From a checkpoint of a small image embedding model: 4.4M parameters, depths [3, 3, 3].
Rows from block 3 of a small image embedding model, named by matrix and row number. Rows with one number belong to one channel. Each number is 128 + 32 x the weight over its row's rms, rounded and kept within 0 to 255. All counts start at 0. Numbers have three digits each.
After each channel's rows are labels from the 100 images, of 14976, where the channel reaches its highest value: "top examples" is what is common among them. Only what is clearly more common there than usual is listed. The data: retinal OCT scans (Kermany 2017). In brackets: how many of the 100.
# convs0: first 3x3 conv, stride 2 (model.blocks.3.convs.0.weight, 128x64x3x3, each kernel summed), inputs 0-63
# convs1: second 3x3 conv (model.blocks.3.convs.1.weight, 128x128x3x3, transposed, each kernel summed), outputs 0-63

convs0.80:170133146164165149162111137142095184128138084128068128173129206200142215082165092128114118106135128167128088124174128163135123128149128119146104174087153178162128170150141118109177135132109128
convs1.80:170128149140128079190106167128000128150072128128169100145128094142128110128132075184135137142062081128128120092150128121102114091051076103128139108095136078128118128162124133104158128147128109
top examples: finding: drusen (88)

convs0.24:181112128097159149037128121189128152124107075119128128133144108170128168145173128172128095149146128134165070128187114132204106111118102128136187063128180125128101101157097087100105144142128096
convs1.24:166111200153143128151128172109092128124128151128111080133163078184128118198147099118097142128026073128092119123119135167117089102105082094116128141056149128119128137175139128131137117162164129
top examples: finding: diabetic macular edema (96)

convs0.91:101167077049175142100128111121128092151102103110150092122135096128167086140105153128134114194060138096137111098128101098165122170166127128068136116153126204101128128101108136143115172131090208
convs1.91:099168121089092128108120151121173117128184144100137128124121128098128122153128079104128128162148160094128128142097065171100193082195147122059041048101058135077131128110087122127172150177128100
top examples: finding: normal (89)

convs0.4:102092170202111122140118175110128101145215152157092214146098095128128121117152102128128201138128183107138097108128126121099108115169128111087103142085128113128094162128136128128144128228128128
convs1.4:128119120165093038136149142156104151187065128128158111128100139098145159134168136171186133080098122135153169134160122075151128128087128149133173138134157107138066096087152158128126156128127146
top examples: finding: drusen (86)

convs0.79:109105170191119107128114177115128109128217179174086175133111104128118122119110128106106234139128153107133104109128144112111136095152128123060125134103128128137065143128102128115128122223144102
convs1.79:128111128176080087128207128138128179159128128154138102128083189088183156131171156128179128060103154143146153128170128083182128128128128143172181167146184120161104095072171166128091139118152144
top examples: finding: diabetic macular edema (46); finding: drusen (36)

convs0.5:059140128123123096084026128069108128117135135146128104133130138135120128091103172132097124079113076071116180177099155128072168122128114157072121134144087128122081071085128128082111128112119104
convs1.5:049137128062113145086196068155151080101162091186093117128132176161128102097108182114095090140121097139128121130036128139174100128152140083140064155109088139148128117109118129128077130107096046
top examples: finding: choroidal neovascularization (98)

convs0.25:092133141145137081072115117120128156080115138138128137119120164138213145080116138118128097102135111128044159096128157159128153183051094135128128124190128157133111139120175153119185121047162128
convs1.25:087150133099128128106092102091119101128114080093136112117100096131184085106072101131141068156121128162142137092086119128074161112107106075184099108131129116167137170077126128094085147037106078
top examples: finding: diabetic macular edema (36)

convs0.55:128147188216111128160091150128064115128128071128093128169123210167131172122128100128128088115125134120128112135128128147126128180142150128128071191110123179185128184121170119099183128128096132
convs1.55:121124112128110072151121128128017132157064119128181110134143109128128128120131101181121128128117128128128113098144128079099123125036099104128146100127124041128026128128132128120119128128128109
top examples: finding: drusen (90)

convs0.127:121132141111143119100142148128082204128146104134115065191107128117128207092052161136128101118121121137128128128128145127102128165161143149044150158233128135128104128128115101121149093121070128
convs1.127:135128188098126035096134128134083119137098128143128077158104135221161087111120128141137128127115128179087132120101156068122128128083068109145087128089128117189057128154122136082135128134128123
top examples: finding: drusen (42)

convs0.67:117128164123128077128077128115145128107128128137128108153128128093116142108097247138114128103098117098108188122106172142128210128128128229042152114168128128093142116126128139128109128093114112
convs1.67:124128170087128108080175109112138090109166110186071117135114162206206086124112155121117108132128120209087117128092156106128128128161133098142063132110117151174102124130128128107116117128134121
top examples: finding: choroidal neovascularization (100)

convs0.102:149135128128154173105053128156137128107128093115117104128164146221142142110136137183128128128131128118178086109191067158143091192152128083124070119153155202128113128136152150155093187122125128
convs1.102:156128139147147128147098245128069158119109179073153110144148065128108135203124047149115135128074085109128129066148117139109097068111098084100133153082166107090103128134134145135203148164145133
top examples: finding: normal (98)

convs0.7:125141111134164150134140120108152116213104147108128102103138144097119077172117143107132115196088185128104128143128128166188162166083109102097091146117128151172128086117164149137154120077114236
convs1.7:115146091128128128123141104113128099100208095086163128117128068083128128128099076114085092158181198119128085101121060123128140134196133098110105062105059079097133175104095118120128120125148114
top examples: finding: drusen (28)

convs0.47:160128120096140145043128093205148166109096085128128110128176116128126158108133135197128128128147128144172105136196108123172078143133140125122189026128180128128119121128109093122128170153124102
convs1.47:160128216137151128133095180136121120104128182119128095160171089236128128218116094119101169116076083128128128123128151160128128128121105112114128148087133153128128128172127134148187107198143115
top examples: finding: normal (90)

convs0.125:124130140155128134128111128116067099128128077128111150128128195199132128081128127128128128135128128123128123140123128148085128223145128128128061155131121209229128205128154092111151128134116173
convs1.125:115105113128128086120109142128016133157065107084206094134128075125128128128121083172130104141122128121133112074124092080110112091038091119128128097125113041116053128142142129116153147128115123
top examples: finding: drusen (92)

convs0.40:142109183164109072123094167128157083128178118084128157128106055128128120115142128110128210171116067095128108078117079156159108095156114072098076163106145066128128128121140136105123110173132098
convs1.40:150091073167114120095121118128084140143033080127120128128128126099154162098174147128128109084148143150128112154149170108138164166072169165157191140122150070173098110075149185112117122038132117
top examples: finding: diabetic macular edema (100)

convs0.122:114096145180116109106143148128139099128167184138128220124128070128119123128128106119128222157171154128134104109133116124123120074126115111083138134054128056125058156128107122128133128188156097
convs1.122:128077128192092098134171128164128157176107108138191128101101163094141176131169141128156135080103156128155128138137128090179128128094168153139200154122156085128075110055165152128074142117124154
top examples: finding: diabetic macular edema (95)

convs0.53:150105128148165148195159128082135081194126130128128121122124122128128076177128128123128092190114181138128102123088131135185159135086085102197076148090128128173173139128128134164117128094130215
convs1.53:140139070128128124128131124115122110084170085100149128113128085023128128128101117122077096111187181102128073052139073107134078150156124103096128057118075102090159146147108106128128111128104108
top examples: finding: drusen (74)