config.yaml
dataset: "retinal OCT scans (Kermany 2017)"
embedding_dim: 192
init: "torch_default"
lr: 0.0034
beta1: 0.95
eps: 1e-08
grad_clip: 1.0
Rows from block 2 of a small image embedding model, named by matrix and row number. Rows with one number belong to one channel. Each number is 128 + 24 x the weight over its row's rms, rounded and kept within 0 to 255. All counts start at 0.
After each channel's rows are labels from the 100 images, of 14976, where the channel reaches its highest value: "top examples" is what is common among them. Only what is clearly more common there than usual is listed. The data: retinal OCT scans (Kermany 2017). In brackets: how many of the 100.
# convs0: first 3x3 conv (model.blocks.2.convs.0.weight, 64x64x3x3, each kernel summed), inputs 0-63
# convs1: second 3x3 conv (model.blocks.2.convs.1.weight, 64x64x3x3, transposed, each kernel summed), outputs 0-63

convs0.20 [102 121 128 133  80 128 128  67 128 110 109 119  88 128 137 128  85 137 128 129 125 101  90 128 128 124 123 104  95 132 129 131 128  90 120 129 141  87 128 129 118 128  92 138 133 128 128 134 146 103  71 128 118  86 124 107 130 149 116  86 128 151 177  57]
convs1.20 [ 59 184 123 121 204 106 133  84 120 128 132 115 112 126 141 133 149 128  97 133 183 128 128 109 136 144 132  81 146 134 128  76 134  71 108 131 139 110 137 134 128 139 118 111 128 132 146 142 120 131  95 138 139  97 134 115 132 128 141 154 128 128 149 113]
top examples: finding: diabetic macular edema (79)

convs0.28 [123 128 140 125 128 132  95 110 130  97  97  91 121 126  87 125 101 127 118 106 128 142 128  98  93 135 162 116  99 112 113  92 124 122 135 107 142 102  99 128 146 124 142 167 128  99 102 134 148 138 112 154 105 105 136  88 129 128  57  43 130 137 138 120]
convs1.28 [122 104 129 151 128 151 123 117 134 128 137 120  82 128  97 118 128 157 128 142  61 118 142 128 128 128 128 128 139 128 126  60 128 112 128 128 166 128 128  49 110 128 128 114 146 128 122 128 115 137 109 175 139 119 210 122 128 102 128 107 157 111 106 128]
top examples: finding: drusen (78)

convs0.40 [103 121 133 109 110 128 128  99 128  75 137  45 136 128 121 118 128 126 103  54 109 126 128  62 158 128 128 128 119 125 134 113 128  88 107 154 128  99 117 103 129 131 131 120 152 122 113 186 129 134  91 119  94 124 134 105 125 128 102 122 127 131 128 131]
convs1.40 [128 128 190 137 144 117  57 132 143 128 139 157 143 123  75 106 134  97 128 128 128 146 128 134 170 128 117  95 129  94 163  77 132 124 116  74 135 128 109 128 128 118 129 116 122  99 122  85 128  85 123 112 167 118 138 113 133 137 162 125 123 139  91 114]
top examples: finding: diabetic macular edema (85)

convs0.59 [128 135 127 124 131 118 128  74 123  97 125 136  88 131 138 128  59 108 128 125 125 105  61 132 128 122 128 125  71 135 133 111  56  79 123 113 114 110 128  96 154 128 128 181 128 128  96 148 134 120  97 147 128 101 128 110 132 130 127 118 128 142 131 128]
convs1.59 [128 151  83 117 133 133 128  79 119 125 172 128 105 137 128 128 150 121 128 145 131 135 148 128 111 153 149 128 123 143 132  67 117 119 128 134 155 124 151 125 102 163 120 113 163 153 133 122 125 126 128  81 185 128 196 101 128 107 172 187 135 109 137 128]
top examples: finding: drusen (37)

convs0.19 [123  85 128 128  71 148 128 111 128  65 133 102 137 128 126 128 128 128 122 100  64  65 128  96 117 128 128 143 101 128 109 111 114 106 149 135 128  71 128  89 136 128 123 121 149 123 128 149 128 138 100  92 140 128 139  91 121  81  88 119 120 128 128 132]
convs1.19 [128 202 132 110 178  71 104 105 128 128 128 115 116 101  97 105 128 118  84 112 156 149 142 128 147 128 110  88 128 118 113 128 144 128 128  87 158 128  94  94 128 103  86 110 128 105 128 107 135  94 128 122 139  78 128 128 128 168 136 126 128 113 129  98]
top examples: finding: normal (82)

convs0.30 [122 109 128 120  73 134 119  97 128  73 140  59 121 128 125 111 128 124 108  90  82 123 128  63 149 128 128 136 109 126 137 116 124  92 159 143 128 103 122  97 144 128 128 116 150 114 128 189 132 128 106 105 128 131 147  96 132 107  83 106 135 130 148 128]
convs1.30 [128 149 180 112 165 110  93 139 133 128 116 139 154  98  90 112 146  97 111 128 132 153 128 128 173 128 103  92 128 102 147 106 142 128 114  57 151 128 105 121 130 107 104 103  91  99 114 107 118  70 128 117 143  89 128 114 128 151 157 118 119 135  97 116]
top examples: finding: diabetic macular edema (88)

convs0.29 [110 128 133 128 101 128  94  98 132  73 141  84 102 131 113 133  83 128 133  67 101 128 128  85 154 136 128 100  95 126  97  95 128  89 128 156 159 117 122  95 127 142 134 143 135 125 128 171 137 128 108 125 128 116 125  80  93 101  94  93 116 133 138 128]
convs1.29 [113 128 176 137 128  94  87 116 149 128 128 137 139 117  62 128 135  99 128 128 128 117 128 143 192 149 107 112 128 117 193  68  82 117 128  86 144 116 120 116 128 129 153 118 139 128 123 118 128 128 118 120 148 136 142 123 151  67 128 119 128 148  99 128]
top examples: finding: diabetic macular edema (59)

convs0.15 [136  97 121 102  99 122 128 150 123 100 124  95 100 121  85 162 128 110 118 128 103 128 113 102 134  88 117 145 107 106  72 103 120 136 133 144 128 111 152 107 122 131 128 128 152 128 117 128 145 113 128 122 125 145 169  81 108  84  62  56 132 142 128 117]
convs1.15 [119 128 180 133 151 109  73 180 159 103 119 133 146 120  66 112 128 110 137 110 128 114 130 128 128 123  88 125 134  90 141 108 136 128 128  71 119  79 106 128 128 109 140 128 112 129 126  81 151 103 119 128 136 128 128 117  94 171 132 117  88 122  97 117]
top examples: finding: diabetic macular edema (39)

convs0.8 [125 124 132 128  59 152 128 110 128 105 115 113 101 128 132 128  80 133 128 117  97 108 112 128 126 136  71 124  73 124 121 109 128 102 146 142 153 128 128 108 119 121 123 177 132 133 111 137 139 114  96 111 118  79  81 112  86 128 107  79 134 140 165 105]
convs1.8 [133 128 133 131 113 113 146  63 128 145 175 153 108 134 152 128 142 139  68 144 147 140 124 110 160 162 131 128 134 163 151 116 109 123 120 142 152 158 130 117 115 120 124  40 133 128 162 140 128 129 128 115 136 101 155 138 159  99 141 148 156 158 143  95]
top examples: finding: diabetic macular edema (84)

convs0.54 [112 123 134 128  83 132 126  68 130 127 136  84  99 128 130 123 127 139 117 119 103 120 137 109 121 134  61 128  97 125 128 124 143 102 127 150 128 126 122 134 143  96 100 159 146 119 136 132 142 102 121  96  80  77 128 111 149 152 120  79 125 150 172  73]
convs1.54 [128 151 136 135 158  95 145 101 128 176 137 128 128 122 135 128 166 147  68 148 153 146 123 109 181 147 128  78 128 161 127  65 133 128  85 103 129 140 121 104 137 114 100  83 107 128 128 136 110  95 125 111 117  89 128 117 148 121 123 146 128 158 149 108]
top examples: finding: diabetic macular edema (86)

convs0.55 [ 87 138 133 128  57 120 128 112 136 128 128 120 111 138 136 128 119 128 128 138 120 123  81 128 154 128 112 107 111 134 136 123 145  92 120 134 148 114 128 133 128 128  76 141 128 128 126 142 147  98  64 128 109  85 107 115 136 151 124  95 125 147 179  46]
convs1.55 [ 58 149 124 122 170 134 147  86 128 125 137 112 127 132 153 138 158 128 102 128 175 128 131 116 127 153 142  98 157 145 149  86 139  57 123 145 140  93 140 136 119 147 112 105 128 141 149 161 119 121  87 132 147 121 128 116 134 120 148 191 128 131 150 119]
top examples: finding: diabetic macular edema (75)

convs0.31 [131 185 117  74 128 128 139 162 121 128 141 140 169 117 128 128 128 133  90 128 145 118 122 121 192 124 133 119 174 121 145 160 171 128 128 134 154 120 118 120 151 128 128  95  54 128 131 133 128 128 122 155 133 174  93 145 124 145 150 141  86 119 128 148]
convs1.31 [121 135 125 145  96 135 147  68 144 111 155 128 145 128 112 101 124 139 114 122 128 118 125 122 134 174 128 105 125 133 121  85 117  98  80 121 123 120 113  98  99 116 147 128  91  97 115 139 128 180  80 128 146 117 149 116 148  69  70 165 122 128 123 149]
top examples: finding: diabetic macular edema (58)

convs0.33 [130 128 139 101 137 128  76 128 148 132 129 128 150 156  62 124 144  47 102 147 139 128 128 136 128 119 122 149 130 108 126 146 106 111 140 140  99 128 135 136 157 133 135  64 138 160 104 117 196 128 120 141 137  85 135 136 138 123 113 128 134  92 115 148]
convs1.33 [161  67 132 127 106 128  45 138 132 102 163 121  95 144 128 111 102 128 145  91  94  99 138 120 152 140 143 124 131 142 131 115 118 109  68 128 139  80 142 151 109 136 129  88 122 139 157 128  97 123 114 121 127 138 156 112 103 122 128 156 119 108 101 129]
top examples: finding: drusen (76)

convs0.50 [ 95 128 134 146 121 120 128  78 128 124 119 127  93 128 149 128 114 149 128 145 128 129  76 130 136  92 128  64 111 145 127 127  88 101  81 107 130 112 125 124 118 128 102 137 133 125 128 128 141 128 115 128 136  94 128 133 128 128 128  61 124 156 170  48]
convs1.50 [ 73 196 124 113 221 123 123 104 120 131 137 128 103 130 134 144 141 128 107 145 192 139 136 124 124 135 128 102 146 129 128  88 128  79 128 141 122  87 152 128 128 155 115 104 125 147 135 134 119 128 113 136 137 121 143 108 128 164 145 139 128 128 146  99]
top examples: finding: diabetic macular edema (78)

convs0.6 [ 97 128 139 125 100 131  83 102 128  79 134  49 123 136 107 124 118 127 128  90 128 128 128  87 124 128 165 112 114 128 103 107 124 110  98 174 135 113 120 128 131 142 145 133 136 128 119 199 120 128 107 128  88 113  80 103 120 128  86 110 121 128 123 133]
convs1.6 [128 128 184 153 128 128 104 115 142 128 128 142  99 125  80 112 147 118 132 137 124 140 128 134 141 128 128 124 134 102 154  28 113 128 122 116 132 128 114 104 100 137 144 128 166 124 123 114 141 128 117  97 162 104 165 125 133  57  98 126 138 141  97  99]
top examples: finding: diabetic macular edema (63)

convs0.18 [128 134 131 134 128 128 128  98 128 128  85 128  39 128 128 126  43 128 132 130 128 143 146 128  58 128 128 124 121 119  88 123 123 120 128  76 121 147  98 128 125  93 128 123  97  80 141 112 128 127 140 132 143 128 144 128 128 131 113  87 135 128 128 116]
convs1.18 [118 128 126 164 107 135 133  87 128 128 128 128 131 128 128 111 128 128 128 128 118 100 114 128 144 128 128 118 180 128 128  49  90 111 128 128   3 128 128 146 108 123 128 123 108 128 128 149 128 144 102 149 132 128 128 128 128 128 158 155 128 119 115 142]
top examples: finding: diabetic macular edema (34)